Rows from block 3, named by matrix and row number. Each number is 200 + 20 x the weight over its row's rms, rounded and kept within 0 to 999. All counts start at 0. After the name is the row's rms in percent of the matrix's.
# pw1: conv module expand (GLU, value and gate stacked) (model.blocks.3.conv.pw1.weight, 256x128), inputs 0-127
pw1.97,099,169,209,241,204,198,198,184,214,183,190,210,214,240,191,199,228,219,207,191,238,183,199,172,198,193,199,198,203,208,181,174,195,192,221,206,165,212,203,188,187,175,188,220,195,202,204,221,204,241,222,213,199,193,233,201,222,191,157,196,186,215,224,190,156,204,169,214,190,195,210,198,180,225,216,155,186,174,217,215,219,169,215,204,196,238,213,212,204,203,224,186,193,202,200,213,179,216,188,227,212,191,213,183,244,185,174,211,218,191,205,212,200,212,224,147,191,223,191,224,200,231,190,151,186,164,161,199,185
pw1.98,081,185,217,159,206,185,219,190,210,183,201,194,135,231,212,181,157,192,224,210,198,189,228,180,203,208,206,215,178,175,218,190,227,215,224,226,196,176,204,213,190,179,209,188,202,241,222,180,190,213,189,202,177,209,247,186,198,225,199,182,190,228,215,227,198,216,181,190,167,181,169,179,185,217,190,212,187,223,219,190,174,209,214,175,201,219,204,242,233,205,206,189,238,222,212,188,204,188,156,193,228,216,188,203,187,214,170,219,202,188,174,188,225,202,213,192,193,178,206,245,213,211,206,202,216,171,199,177,191
pw1.99,089,230,200,181,176,223,227,189,178,169,216,191,203,191,194,198,174,188,188,199,201,201,167,212,203,193,214,176,221,177,232,190,215,196,211,208,221,176,230,204,191,191,220,209,179,222,204,224,188,168,207,197,221,186,210,182,192,164,227,197,195,229,236,209,168,187,252,183,218,192,205,198,211,211,206,224,199,205,204,204,219,196,217,144,193,156,197,212,163,213,184,233,214,206,231,195,190,205,180,195,177,182,201,200,186,196,209,209,170,193,197,184,209,226,176,212,155,213,211,212,231,231,247,191,195,223,150,207,215
pw1.100,100,191,181,158,156,222,201,213,189,215,198,221,216,156,193,172,171,182,188,214,216,179,235,215,173,211,190,197,193,176,194,214,222,208,217,201,192,191,206,196,174,197,249,195,210,192,190,170,226,216,206,168,186,204,202,174,238,211,207,220,206,219,223,225,207,174,190,195,206,187,208,219,198,235,212,191,226,241,217,193,216,178,202,187,222,196,173,159,214,181,223,198,207,216,212,172,195,172,200,232,198,187,207,183,199,203,161,176,233,205,212,190,209,226,234,223,182,196,188,168,224,194,243,204,206,199,205,165,187
pw1.101,113,232,206,181,208,187,213,198,212,198,209,159,197,192,231,198,207,217,211,184,219,202,184,208,200,197,194,220,181,205,163,242,185,197,162,186,189,191,187,186,203,227,263,219,242,210,196,196,216,191,224,203,192,215,192,178,179,210,203,221,220,195,188,177,172,164,201,196,195,183,199,225,190,212,211,195,180,217,200,189,188,214,199,215,222,204,210,217,185,221,242,207,170,204,199,218,231,211,166,186,184,219,186,182,186,219,226,197,162,224,229,169,193,173,205,208,216,221,224,205,186,195,207,216,132,166,174,179,184
pw1.102,098,243,213,191,225,216,186,215,186,202,193,216,207,226,158,199,202,199,234,204,192,182,188,201,176,182,200,231,182,231,200,173,203,201,169,198,145,201,202,213,183,231,196,177,186,209,220,202,201,198,231,180,209,250,206,172,242,181,182,207,198,206,192,211,189,193,213,179,178,191,217,209,185,239,219,194,195,200,181,179,190,200,192,194,203,224,201,164,203,169,182,216,188,192,214,198,214,235,195,202,186,259,211,177,219,219,179,170,198,195,211,217,182,192,208,214,161,182,201,178,193,205,241,219,163,211,185,176,231
pw1.103,106,210,187,219,201,202,230,177,182,233,181,190,193,195,230,216,192,170,195,219,179,196,219,187,212,237,225,203,187,188,185,159,189,201,188,240,215,184,193,223,216,192,240,184,184,216,189,182,204,221,194,198,195,213,203,215,206,179,184,188,200,188,199,201,197,193,196,226,195,190,223,166,177,195,229,201,180,217,191,237,204,184,190,224,229,184,200,153,180,213,189,193,208,193,242,198,192,179,188,223,187,236,211,153,204,220,180,143,175,175,198,165,217,215,196,229,196,203,202,220,173,214,215,241,175,170,214,208,216
pw1.104,094,186,209,198,191,205,222,222,178,205,200,173,189,225,208,202,209,191,180,169,209,187,189,226,224,214,203,186,181,219,198,186,202,205,256,190,203,210,220,196,232,194,182,227,201,227,200,212,160,207,207,189,244,203,161,207,198,195,210,213,219,192,185,244,164,257,217,184,200,184,206,190,199,185,237,174,202,183,161,218,202,172,188,215,179,196,209,222,206,198,174,201,193,185,194,158,198,156,226,201,211,193,173,192,181,197,199,175,194,206,199,271,173,210,205,193,218,225,219,207,191,212,184,177,200,208,200,200,178
pw1.105,101,219,207,186,182,211,199,170,207,191,190,197,173,211,176,178,171,202,185,225,185,218,194,191,233,220,208,202,207,176,195,192,169,208,189,173,197,204,185,167,203,209,195,137,173,232,207,219,187,166,156,224,198,218,159,212,162,169,172,213,181,202,223,220,226,205,175,196,170,213,224,210,193,226,222,231,207,182,195,231,216,198,201,186,176,215,186,207,219,204,189,230,191,201,217,226,205,207,183,213,223,204,204,161,204,195,187,213,182,230,185,230,224,226,209,220,222,215,217,204,237,164,209,221,207,190,197,217,212
pw1.106,096,215,210,166,178,196,181,232,192,221,186,213,195,230,220,194,148,210,227,247,217,193,215,207,232,231,211,172,181,176,210,214,214,218,210,234,197,173,210,190,180,209,200,225,213,183,204,214,195,220,188,209,180,173,208,220,204,191,153,193,186,187,192,191,202,197,191,229,210,215,188,173,173,179,198,195,224,219,200,199,225,207,211,202,195,193,205,166,167,170,193,177,207,197,224,216,224,176,221,211,183,166,249,207,193,181,171,183,183,207,192,165,208,180,199,206,201,258,208,207,179,215,223,197,214,210,204,220,165
pw1.107,102,198,166,164,198,209,221,212,168,192,179,214,196,178,206,207,212,222,223,207,236,224,191,178,214,196,179,203,204,166,187,220,192,176,196,192,186,189,204,176,224,178,167,175,226,214,196,225,213,151,240,212,216,218,219,194,215,201,202,224,194,197,202,180,216,165,207,204,217,189,185,191,160,202,195,225,252,216,207,175,179,193,175,202,217,222,218,189,151,190,214,212,208,175,206,218,207,173,220,206,210,219,218,191,186,208,200,223,208,222,191,199,193,167,201,179,181,149,216,219,209,232,230,229,214,176,206,204,180
pw1.108,109,213,218,211,197,199,191,214,219,188,186,174,182,215,208,137,170,198,192,236,186,203,205,182,229,200,183,173,182,214,192,157,159,197,196,223,192,174,171,194,198,208,217,209,230,189,222,187,192,208,191,217,195,220,186,157,202,193,201,186,226,200,163,201,235,232,197,199,205,200,208,187,177,165,200,184,222,206,217,213,201,184,177,223,225,195,198,186,206,196,182,206,181,201,183,206,209,203,208,194,233,233,252,180,208,149,214,207,224,204,236,180,214,229,207,234,192,187,176,207,193,198,198,234,179,190,235,217,220
pw1.109,093,217,187,220,206,183,226,192,188,207,206,185,211,180,249,170,255,211,204,170,186,187,196,210,211,229,213,198,176,230,202,177,194,246,222,199,190,182,203,168,200,213,186,185,229,171,189,212,214,173,207,181,221,198,193,204,187,207,203,257,209,177,186,187,178,177,209,179,204,173,195,172,193,200,224,225,174,193,220,215,199,182,206,215,180,182,199,202,220,211,168,222,176,244,195,177,207,244,167,196,161,181,186,198,217,213,225,207,197,205,168,197,208,203,177,186,177,207,173,177,205,192,222,218,195,216,219,208,174
pw1.110,114,174,199,163,203,221,221,235,226,174,191,173,193,209,216,172,200,190,223,214,196,200,211,235,205,189,181,227,213,218,219,210,238,188,190,203,185,187,210,174,184,168,236,181,213,221,202,173,192,187,190,196,208,167,179,209,210,222,185,227,177,180,197,231,228,219,188,205,218,179,214,218,200,247,202,205,193,224,176,186,158,186,217,187,149,185,212,229,200,186,175,158,220,217,193,192,222,201,199,170,168,183,198,186,217,214,185,191,171,180,237,208,219,205,186,178,225,204,191,207,206,196,209,208,178,216,219,236,186
pw1.111,112,200,210,210,199,193,156,198,226,204,194,187,201,198,200,184,204,179,212,173,201,219,192,191,195,195,198,210,189,188,232,236,217,214,172,156,195,189,214,186,224,241,209,225,217,204,204,192,181,195,178,161,187,199,167,178,236,208,190,194,194,209,212,150,209,141,206,125,203,217,177,207,204,213,200,198,193,218,210,183,200,185,183,169,202,203,223,204,207,158,210,228,199,226,197,214,203,210,208,216,205,227,211,181,193,258,211,211,202,191,212,190,227,189,183,199,203,187,195,175,217,217,222,211,203,218,178,234,178
pw1.112,103,214,183,216,201,199,196,177,224,211,204,185,205,194,198,202,216,188,225,245,208,213,193,185,199,225,161,243,223,217,193,208,189,213,191,215,160,192,202,196,234,202,200,221,202,191,205,216,209,161,204,218,194,189,170,166,216,179,177,198,200,212,182,194,204,199,208,161,182,194,221,193,215,174,188,230,186,184,180,206,181,192,214,190,190,201,203,181,206,171,183,242,193,209,182,213,224,194,209,171,214,225,248,185,214,237,196,192,257,180,204,214,212,145,178,162,184,177,206,195,177,184,218,222,247,198,208,200,201
pw1.113,098,234,194,199,208,210,162,188,202,174,174,218,163,206,199,199,211,215,166,192,186,217,201,191,158,209,189,213,190,203,210,201,169,197,204,226,191,208,197,202,217,211,205,187,202,193,170,192,220,176,193,232,174,172,183,232,194,162,198,187,202,202,207,230,213,171,178,200,211,238,208,190,225,195,194,220,211,201,240,198,218,168,228,185,191,215,229,214,218,170,176,189,194,214,177,230,236,220,203,208,258,165,169,188,209,192,208,202,170,213,176,209,226,218,182,209,216,200,216,191,191,184,211,242,199,162,187,234,201
pw1.114,094,166,192,191,192,188,167,199,197,209,197,207,213,223,230,248,187,235,222,187,195,180,227,207,227,176,200,169,188,156,203,226,207,187,187,213,212,209,215,192,194,179,211,210,179,181,185,217,222,161,215,175,197,197,194,202,153,198,148,208,172,177,191,193,222,204,205,186,183,179,223,177,196,201,196,210,187,201,193,171,200,250,238,212,241,235,184,207,200,213,197,201,198,210,189,218,199,195,236,223,178,184,194,197,198,212,231,184,220,192,180,189,217,223,208,217,175,222,203,165,198,213,218,194,184,219,221,243,183
pw1.115,106,190,205,216,201,187,186,208,215,207,190,196,177,209,217,204,187,238,237,172,208,217,180,209,189,223,203,181,232,205,186,202,193,181,210,213,218,185,176,173,222,191,174,199,216,201,194,199,204,188,232,226,204,189,199,263,198,180,200,179,209,211,187,210,210,244,153,237,213,205,203,219,184,188,197,219,244,168,216,232,164,199,195,218,212,179,170,197,214,195,170,172,176,173,209,197,178,229,216,202,177,196,200,172,194,215,182,228,172,170,225,170,219,240,195,173,191,212,183,209,207,205,165,212,210,195,227,211,191
pw1.116,106,252,198,203,191,202,188,217,188,172,207,192,206,176,183,213,224,174,196,235,205,212,205,227,206,152,176,236,204,213,210,214,236,231,182,187,225,196,214,179,178,209,170,169,192,200,204,200,208,200,183,187,220,171,189,192,193,217,189,186,190,203,202,171,171,215,162,158,221,202,215,213,164,225,211,199,233,249,200,207,168,236,179,209,212,211,199,188,223,211,192,202,184,198,207,163,224,184,213,206,201,179,210,173,209,212,191,221,189,196,154,188,233,174,179,184,211,193,203,194,217,219,201,197,222,238,209,192,222
pw1.117,116,174,205,196,204,240,195,219,226,216,205,192,168,216,226,220,188,228,183,231,175,218,204,221,187,184,218,208,211,176,197,199,204,231,221,189,184,199,186,187,228,209,185,176,224,233,176,192,187,207,176,236,212,206,233,190,178,213,214,174,214,223,187,195,217,181,150,219,175,183,202,203,172,213,211,211,179,199,195,208,184,180,230,212,172,169,251,159,225,196,177,195,200,215,195,176,168,203,192,199,190,208,236,241,198,171,215,171,184,179,196,211,176,247,185,200,190,173,200,221,185,189,208,206,196,186,210,208,211
pw1.118,094,217,209,217,182,219,220,193,220,199,229,167,218,202,206,217,201,188,203,241,208,197,195,178,210,206,178,227,227,184,203,170,196,200,211,212,223,186,205,205,201,174,185,221,202,189,207,196,171,243,194,220,206,209,172,249,172,196,218,203,192,185,186,208,200,183,187,215,163,189,203,217,202,209,217,209,172,259,175,207,195,150,202,185,223,241,205,172,224,163,165,162,204,182,199,204,184,215,209,198,194,190,195,180,218,176,188,215,182,220,194,221,245,205,188,180,159,208,164,181,219,195,216,198,198,218,184,191,176
pw1.119,100,168,212,231,176,199,176,178,231,200,227,211,215,175,220,194,198,175,171,181,207,174,213,203,186,216,196,193,174,206,210,187,254,192,186,225,187,218,226,215,203,211,189,202,203,142,205,203,170,198,228,188,184,178,210,216,196,199,190,188,160,198,221,182,196,204,175,214,198,183,214,195,218,225,183,210,213,187,202,213,254,243,197,210,178,144,233,207,197,185,206,193,200,229,187,239,185,177,204,211,161,148,208,204,180,199,196,229,196,213,195,221,194,221,202,213,202,217,181,224,189,209,214,213,194,186,202,190,200
pw1.120,101,236,224,207,206,209,167,183,200,232,200,220,190,223,196,162,193,171,196,203,175,197,206,224,193,170,195,221,161,222,191,214,199,243,224,210,183,250,171,178,146,225,212,199,173,178,214,213,198,161,221,165,214,218,203,198,195,208,220,195,238,171,230,179,205,180,190,180,225,227,207,212,193,217,174,211,206,197,182,214,209,164,199,205,200,170,198,197,197,155,216,233,205,219,199,184,207,216,212,201,177,178,215,182,209,172,173,207,195,220,204,189,212,181,216,213,198,179,198,189,190,197,240,207,179,200,207,208,193
pw1.121,094,201,190,223,221,220,245,207,223,149,158,226,229,138,185,203,181,211,231,165,216,216,187,202,205,194,186,180,211,207,200,215,176,213,201,224,223,205,233,173,191,185,189,203,211,201,192,232,227,187,209,173,220,195,165,212,190,220,218,191,196,210,171,199,170,212,212,198,157,211,221,192,210,218,163,205,196,206,197,212,197,206,176,219,191,210,196,187,192,227,202,218,169,187,189,181,190,191,201,177,204,233,179,232,223,180,193,236,192,204,169,226,221,200,189,193,205,160,209,211,218,201,173,184,214,212,214,193,227
pw1.122,103,208,240,153,209,210,227,205,138,181,200,241,175,214,197,221,161,205,228,176,234,205,189,193,197,174,182,208,201,201,202,188,204,217,201,205,161,185,206,203,190,204,234,183,182,200,230,207,193,233,214,209,216,240,226,210,199,194,210,216,209,186,220,194,160,197,227,178,210,194,189,185,201,173,196,230,207,246,205,201,181,197,189,183,201,198,224,186,172,201,176,200,187,177,205,174,238,226,203,202,203,186,183,213,206,232,203,192,220,216,228,162,194,163,203,211,162,187,224,189,205,190,203,190,226,190,219,201,199
pw1.123,108,262,186,201,185,203,222,197,169,197,199,181,185,193,193,172,219,199,207,193,189,231,190,197,198,191,179,209,241,214,180,214,194,201,213,201,212,216,177,208,219,202,154,202,206,199,196,192,216,150,221,203,204,208,181,196,174,193,178,197,228,171,196,201,178,206,228,174,199,199,183,218,208,211,226,200,220,215,197,193,228,180,192,171,200,170,203,203,223,170,231,235,191,235,202,211,230,180,222,197,230,149,261,165,194,196,224,212,194,220,208,212,218,191,171,176,188,174,223,205,215,194,186,204,220,181,202,183,179
pw1.124,102,187,190,205,203,209,204,220,197,180,184,193,214,199,201,197,197,185,189,222,251,196,223,194,178,225,212,223,214,224,209,184,156,170,198,176,196,189,210,217,216,193,198,210,205,190,182,188,204,192,194,197,205,162,204,151,166,216,209,180,212,237,171,211,220,209,179,227,225,210,179,217,179,228,211,196,187,195,178,212,153,223,184,231,206,174,164,212,211,205,209,207,175,222,175,263,206,198,200,192,205,171,195,170,219,196,175,235,227,217,218,187,211,195,165,188,200,188,219,161,222,231,202,222,203,191,190,221,184
pw1.125,100,214,206,177,218,182,197,180,181,180,201,205,182,160,207,196,176,194,149,217,200,182,192,199,210,227,214,182,203,205,203,188,188,232,205,229,204,196,220,208,196,231,214,195,177,216,220,196,219,224,207,216,227,196,258,227,183,168,160,212,232,205,181,180,176,194,190,195,234,187,211,210,179,206,201,189,204,188,228,190,210,209,178,233,205,179,205,160,182,216,213,226,206,206,173,175,188,179,169,185,202,134,203,228,206,196,175,194,204,203,225,202,242,220,208,173,211,215,202,218,214,215,234,174,176,202,197,189,197
pw1.126,094,231,176,207,183,226,231,184,220,206,238,157,176,199,217,208,198,207,188,224,165,196,194,215,189,204,192,209,231,197,201,210,209,206,173,218,189,200,199,212,208,205,186,164,201,201,232,185,201,169,174,218,149,197,201,181,171,213,150,219,210,216,171,222,215,202,210,190,165,186,193,230,190,190,218,161,189,225,209,196,163,199,192,210,201,211,200,217,198,196,205,199,194,208,197,205,203,180,169,255,208,207,232,136,203,183,227,212,216,228,213,193,201,199,196,208,175,204,211,241,211,221,190,207,182,187,196,176,209
pw1.127,103,196,188,163,186,192,200,208,195,229,191,222,177,176,192,213,182,192,246,218,198,182,214,157,181,187,210,216,200,232,204,212,192,182,215,224,210,229,215,179,198,176,208,251,172,219,220,192,216,223,221,207,190,183,196,163,190,225,213,176,186,172,213,211,182,224,203,200,217,163,189,183,199,175,198,211,216,242,171,158,165,219,210,231,195,192,211,203,205,201,196,192,228,203,220,171,178,193,200,171,189,219,216,205,180,220,213,200,189,193,217,241,207,179,200,182,210,195,221,207,203,213,213,168,197,142,201,182,223
pw1.128,099,176,185,184,241,207,220,184,246,195,187,182,195,199,206,217,196,218,162,227,190,180,204,176,177,177,175,165,188,226,208,168,190,196,212,200,218,201,215,174,202,186,173,189,213,197,170,222,185,215,205,180,196,219,180,184,180,211,177,214,205,200,221,263,196,214,189,214,172,180,207,215,181,199,181,215,205,164,223,247,235,193,213,234,240,205,203,184,216,217,218,196,226,197,169,228,221,162,192,192,193,222,170,191,254,194,200,202,196,185,217,206,182,184,201,182,194,191,195,205,193,187,186,212,230,207,201,190,211
pw1.129,097,171,220,195,179,169,208,228,184,200,224,199,195,202,222,246,174,206,153,216,200,190,212,197,203,165,242,203,221,198,196,174,206,223,197,185,196,207,228,206,180,165,215,212,202,177,219,215,209,201,201,216,234,200,193,195,212,175,213,194,165,215,231,209,220,174,184,161,207,190,220,172,185,205,221,199,198,192,163,228,202,168,184,193,175,174,211,226,201,196,250,192,226,198,195,207,232,186,200,149,205,216,199,229,202,200,166,203,213,194,198,181,172,195,195,192,207,216,187,189,214,171,215,217,186,215,236,182,236
pw1.130,097,179,234,168,199,222,184,195,210,173,171,182,190,232,227,181,175,180,208,198,202,158,205,193,197,202,217,198,211,236,175,212,203,157,193,192,215,197,237,192,214,192,209,242,166,219,191,187,202,207,218,185,208,217,212,186,212,174,197,174,195,215,189,200,241,184,213,184,192,206,217,202,206,208,244,261,220,207,227,204,228,170,210,192,184,203,223,203,214,176,192,194,216,186,175,196,179,186,225,192,169,173,217,173,186,153,196,187,177,217,186,207,180,189,185,216,230,197,243,200,219,198,217,201,205,180,217,191,214
pw1.131,113,187,223,178,187,181,178,179,154,173,177,182,223,184,177,210,175,248,165,197,203,198,202,206,230,214,170,204,219,218,220,159,212,186,197,187,224,199,189,230,217,196,165,202,225,215,183,189,210,214,196,173,181,201,254,204,204,206,188,181,170,233,192,205,206,201,196,234,215,193,193,197,194,177,228,215,222,207,200,217,163,212,217,232,208,214,215,174,182,184,156,205,198,218,188,212,207,196,183,212,171,200,190,165,203,206,219,215,218,169,223,200,194,207,194,208,191,249,208,220,171,187,213,208,217,184,225,212,222
pw1.132,096,217,164,181,219,204,194,200,207,204,229,193,218,184,188,217,205,160,226,221,220,237,192,192,182,219,192,193,208,195,203,217,220,173,168,201,166,187,193,188,226,189,188,181,179,184,212,220,207,198,185,247,179,231,162,171,231,222,180,167,194,214,249,187,209,203,212,147,196,198,215,170,212,173,198,211,207,218,189,212,202,180,191,233,172,189,218,208,232,213,194,213,199,211,201,214,152,170,163,206,189,222,220,202,218,197,200,195,214,179,198,206,157,194,209,197,225,212,221,227,202,207,200,177,178,210,180,219,209
pw1.133,105,237,199,186,203,180,243,182,236,240,215,197,221,169,223,201,228,211,218,215,222,199,187,188,211,214,179,171,170,218,184,172,205,190,197,187,184,212,216,186,246,205,193,214,220,202,188,186,191,185,203,203,203,190,189,214,221,190,213,178,227,194,205,215,183,217,206,156,185,178,186,191,194,197,203,233,208,184,190,219,200,223,185,218,183,214,231,173,208,223,186,230,176,198,160,251,161,188,165,179,225,204,198,240,190,169,180,217,187,198,203,180,209,188,209,174,175,196,211,182,194,170,183,232,206,229,181,198,191
pw1.134,096,176,210,196,216,210,190,203,237,199,198,180,226,194,202,167,172,203,209,215,205,163,227,172,229,218,206,212,186,212,193,223,202,214,245,208,207,201,211,201,238,182,168,176,182,217,183,197,198,239,175,193,224,213,204,202,189,196,191,193,188,239,195,206,228,204,203,214,222,223,188,205,189,197,194,205,145,201,184,198,240,204,221,178,217,212,196,217,215,203,212,211,165,202,200,159,164,189,192,203,203,198,177,179,231,167,218,219,203,144,214,214,205,178,182,183,149,204,187,196,196,187,163,191,215,216,205,235,184
pw1.135,100,210,244,227,241,188,191,216,223,179,183,168,236,221,200,167,205,220,209,220,240,208,161,213,206,231,225,174,160,223,183,217,174,205,162,192,198,182,177,239,222,204,184,233,206,174,227,197,184,197,217,203,208,216,210,196,188,197,208,210,182,227,207,186,222,235,205,214,199,211,185,219,173,198,208,208,197,196,201,188,205,183,193,203,195,212,180,191,167,181,225,175,214,189,194,213,209,175,190,168,191,190,168,197,218,209,186,175,205,178,187,198,194,215,195,200,195,207,193,213,181,218,260,188,203,192,144,204,214
pw1.136,100,216,229,221,206,175,188,209,225,205,208,190,209,199,213,186,213,224,197,225,194,224,199,168,229,259,184,149,204,178,147,177,166,200,209,193,190,184,209,201,220,176,185,200,163,193,202,182,210,211,214,193,208,236,179,195,221,225,208,220,194,186,217,181,201,219,220,182,217,181,216,233,238,208,226,188,205,189,204,207,201,219,171,184,197,164,208,181,201,176,183,183,209,211,244,202,165,218,168,197,185,184,227,232,184,174,184,182,212,200,206,202,178,196,223,169,163,194,185,216,203,197,217,208,204,232,202,196,188
pw1.137,111,195,196,198,177,196,213,167,160,222,232,248,207,176,210,197,192,190,199,192,223,174,211,203,228,179,215,150,190,187,201,209,209,197,229,193,188,195,168,183,186,185,184,164,202,199,202,198,228,181,212,182,203,214,208,247,217,200,192,224,188,183,217,189,190,215,190,228,208,207,207,209,204,196,240,202,189,204,191,177,204,182,207,216,228,218,199,214,173,212,203,208,201,220,203,191,207,207,193,210,217,199,216,177,207,214,183,202,191,223,174,186,163,170,173,180,235,225,188,196,199,184,171,212,145,270,163,221,201
pw1.138,102,197,207,156,193,204,203,222,189,208,213,200,224,206,181,174,194,203,194,204,183,207,214,212,167,202,232,193,211,173,195,208,196,213,195,232,209,197,199,226,222,208,208,184,185,210,199,228,187,232,213,225,199,199,230,224,152,218,208,157,182,207,167,222,179,202,214,223,223,185,188,198,221,205,202,173,194,214,212,175,249,189,213,210,196,222,225,217,229,147,245,209,212,211,169,222,203,211,180,169,179,178,205,199,185,144,188,213,181,172,178,222,197,214,151,208,180,201,191,212,172,203,180,192,200,202,208,200,205
pw1.139,100,155,201,225,215,224,187,228,234,205,172,180,212,234,212,198,187,211,233,240,195,192,218,200,164,210,223,209,207,193,224,164,189,173,173,200,165,192,240,178,186,170,193,208,181,218,207,207,191,208,207,179,204,190,170,198,197,164,179,206,197,194,239,216,209,249,188,198,189,192,214,196,225,180,186,219,186,220,207,168,199,188,210,190,197,195,204,177,165,219,182,233,233,210,193,222,221,189,212,182,185,191,176,206,235,186,216,209,213,185,195,174,183,202,182,218,234,195,201,213,213,199,160,181,178,208,199,224,169
pw1.140,073,220,209,235,189,235,209,211,198,218,191,197,212,213,181,176,212,163,202,232,195,186,182,168,182,208,204,169,198,194,211,178,157,196,231,215,220,201,170,174,205,218,197,228,219,175,199,225,171,202,190,204,201,157,238,218,192,218,198,177,197,136,190,193,175,193,209,195,216,180,214,242,207,183,230,224,189,197,213,191,214,198,170,203,224,235,209,173,226,215,195,204,184,225,182,178,183,234,182,192,199,204,195,184,235,193,209,225,242,204,192,181,186,200,195,186,226,186,177,191,207,183,204,206,229,197,192,172,185
pw1.141,098,223,172,205,186,180,193,214,222,237,211,211,200,211,195,222,224,229,222,245,216,232,176,192,190,200,195,199,204,186,161,213,200,205,202,204,215,144,185,165,185,209,236,221,233,196,185,183,191,190,195,194,217,191,179,208,189,211,204,192,190,204,221,195,192,193,204,223,203,193,231,201,136,186,196,187,213,220,187,187,198,177,237,202,181,202,185,181,181,187,175,199,198,234,173,254,201,184,187,172,185,212,195,195,227,200,209,213,175,202,214,216,198,217,164,161,167,181,219,227,238,199,221,196,183,193,217,215,199
pw1.142,083,204,161,194,202,157,172,206,187,215,219,163,199,217,210,192,197,231,227,202,209,186,226,204,221,191,186,174,199,164,201,171,198,201,201,202,195,246,195,213,192,192,217,169,191,200,175,205,202,195,224,196,234,220,190,194,210,202,167,208,212,199,215,242,197,196,199,218,213,196,178,179,203,193,197,228,208,202,217,188,176,175,212,207,206,184,149,179,230,247,230,241,220,237,228,178,184,231,175,213,174,193,186,204,197,154,213,181,191,182,174,204,205,201,223,208,194,222,228,187,185,198,194,224,216,192,204,177,163
pw1.143,081,233,205,168,187,177,213,173,234,197,207,232,213,218,172,165,206,217,201,210,205,193,173,185,229,201,198,186,208,208,198,171,183,201,176,180,215,240,190,228,181,188,176,186,210,235,215,162,221,182,192,197,214,186,161,188,199,218,194,201,222,158,202,202,181,197,172,204,205,157,193,213,209,181,202,187,172,199,166,206,198,172,192,188,194,192,212,237,218,234,208,207,234,199,233,174,208,206,191,221,194,217,196,168,207,196,225,200,222,188,203,227,207,172,181,166,230,190,206,221,195,195,229,195,182,213,244,194,237
pw1.144,096,205,195,175,176,210,220,190,178,164,193,192,211,218,221,221,186,191,214,190,195,208,221,243,220,187,212,234,181,197,181,199,191,204,175,185,206,215,196,214,228,209,195,205,186,216,181,229,195,192,218,145,198,154,182,184,197,197,211,195,193,192,183,201,225,181,197,188,179,170,214,197,166,243,174,177,226,167,194,180,204,199,231,217,185,222,199,223,247,230,197,186,181,196,209,196,204,223,196,231,191,230,177,173,182,235,147,183,216,172,173,233,212,221,184,192,211,202,190,188,211,227,215,219,216,219,200,203,196
pw1.145,103,213,204,225,214,193,242,186,238,217,199,187,216,190,218,187,207,247,210,201,180,168,199,187,178,224,205,169,205,210,213,209,190,189,173,192,205,223,211,200,203,202,200,239,172,197,195,199,202,241,151,175,191,217,183,212,219,190,154,201,201,208,195,259,211,188,224,145,208,216,217,207,190,193,204,219,196,156,212,185,204,178,200,213,223,187,220,195,191,192,174,193,211,194,201,223,200,212,184,209,232,209,180,190,158,189,159,221,206,185,194,211,194,236,184,171,190,223,205,209,203,195,173,194,215,170,197,172,188
pw1.146,104,199,205,198,208,160,233,197,203,207,196,177,188,213,198,211,181,225,209,221,202,175,206,229,214,182,180,206,183,172,217,192,197,213,178,190,207,210,183,186,206,198,185,199,217,194,185,211,173,201,189,240,186,209,221,225,178,175,177,202,209,195,194,227,211,199,210,179,205,217,182,202,229,176,209,209,168,222,206,223,220,179,169,214,234,181,185,150,197,189,216,207,195,223,185,188,222,205,208,194,187,213,181,171,197,206,222,126,203,221,197,195,226,178,183,248,225,224,164,182,187,202,236,202,217,250,180,200,232
pw1.147,105,206,201,196,195,187,181,205,216,183,221,227,175,175,174,215,216,206,226,229,180,212,206,180,227,165,213,183,191,201,220,200,228,196,208,205,233,210,206,165,179,248,245,207,190,219,199,243,179,158,202,168,192,208,191,195,220,185,231,167,195,208,178,174,225,190,211,162,198,227,175,232,152,205,209,216,188,168,207,216,173,216,205,183,193,197,190,204,186,241,207,187,212,206,183,163,180,198,195,187,207,240,213,179,200,198,190,168,188,186,226,201,200,225,215,226,190,210,201,209,185,194,211,186,169,215,202,183,213
pw1.148,105,184,185,229,249,211,186,212,182,188,164,191,196,178,220,177,202,226,195,197,202,194,198,184,195,228,197,191,244,196,199,177,192,190,178,196,228,184,193,194,189,210,214,215,172,219,219,196,187,179,205,215,194,182,250,224,226,209,184,190,167,179,219,205,227,209,206,244,235,194,189,219,162,194,207,230,191,185,198,201,173,195,184,218,223,190,197,217,251,189,171,211,243,200,202,211,187,226,187,197,202,224,166,217,178,217,206,208,208,165,166,208,196,197,158,198,186,236,208,218,178,209,200,204,187,207,192,218,160
pw1.149,091,230,200,213,175,201,239,192,217,191,194,207,208,176,215,219,195,190,205,211,213,171,205,218,198,217,198,204,194,190,221,194,163,178,179,205,230,210,238,223,193,204,217,228,202,213,215,195,206,166,181,196,181,215,176,156,184,199,249,201,196,188,162,224,203,202,202,204,220,191,180,198,165,207,200,215,178,237,242,161,160,197,168,168,209,176,198,204,167,200,162,237,200,197,168,189,188,201,216,206,208,208,187,230,181,247,195,187,205,177,180,195,190,219,222,181,206,194,236,231,191,211,175,205,213,203,208,207,204
pw1.150,107,210,212,225,215,199,166,183,186,193,180,195,199,223,214,190,210,217,197,200,180,196,205,193,192,208,170,210,163,239,207,195,137,178,187,176,195,189,241,207,189,191,205,201,213,213,201,201,173,204,181,213,194,211,179,140,191,229,177,227,232,222,213,232,214,226,200,179,206,208,208,215,212,191,197,164,200,237,203,208,194,179,222,201,179,207,229,202,176,192,168,192,173,191,222,232,169,153,170,236,233,210,206,201,223,193,187,193,224,204,199,188,204,200,213,203,227,200,182,198,207,232,215,190,205,173,228,206,173
pw1.151,114,200,216,165,211,194,219,221,190,208,199,227,198,182,189,251,189,164,182,206,186,213,173,202,221,227,179,210,196,166,194,199,205,216,224,221,172,222,185,209,180,179,185,216,183,199,186,211,204,233,211,194,206,191,210,170,208,206,205,184,196,230,210,187,217,219,185,226,192,213,174,201,174,190,213,215,211,248,224,197,203,192,206,198,208,217,173,211,187,222,220,220,225,187,214,199,163,195,219,167,198,215,189,204,184,152,145,198,208,176,207,208,156,170,193,223,201,233,219,210,159,189,192,169,169,202,218,226,222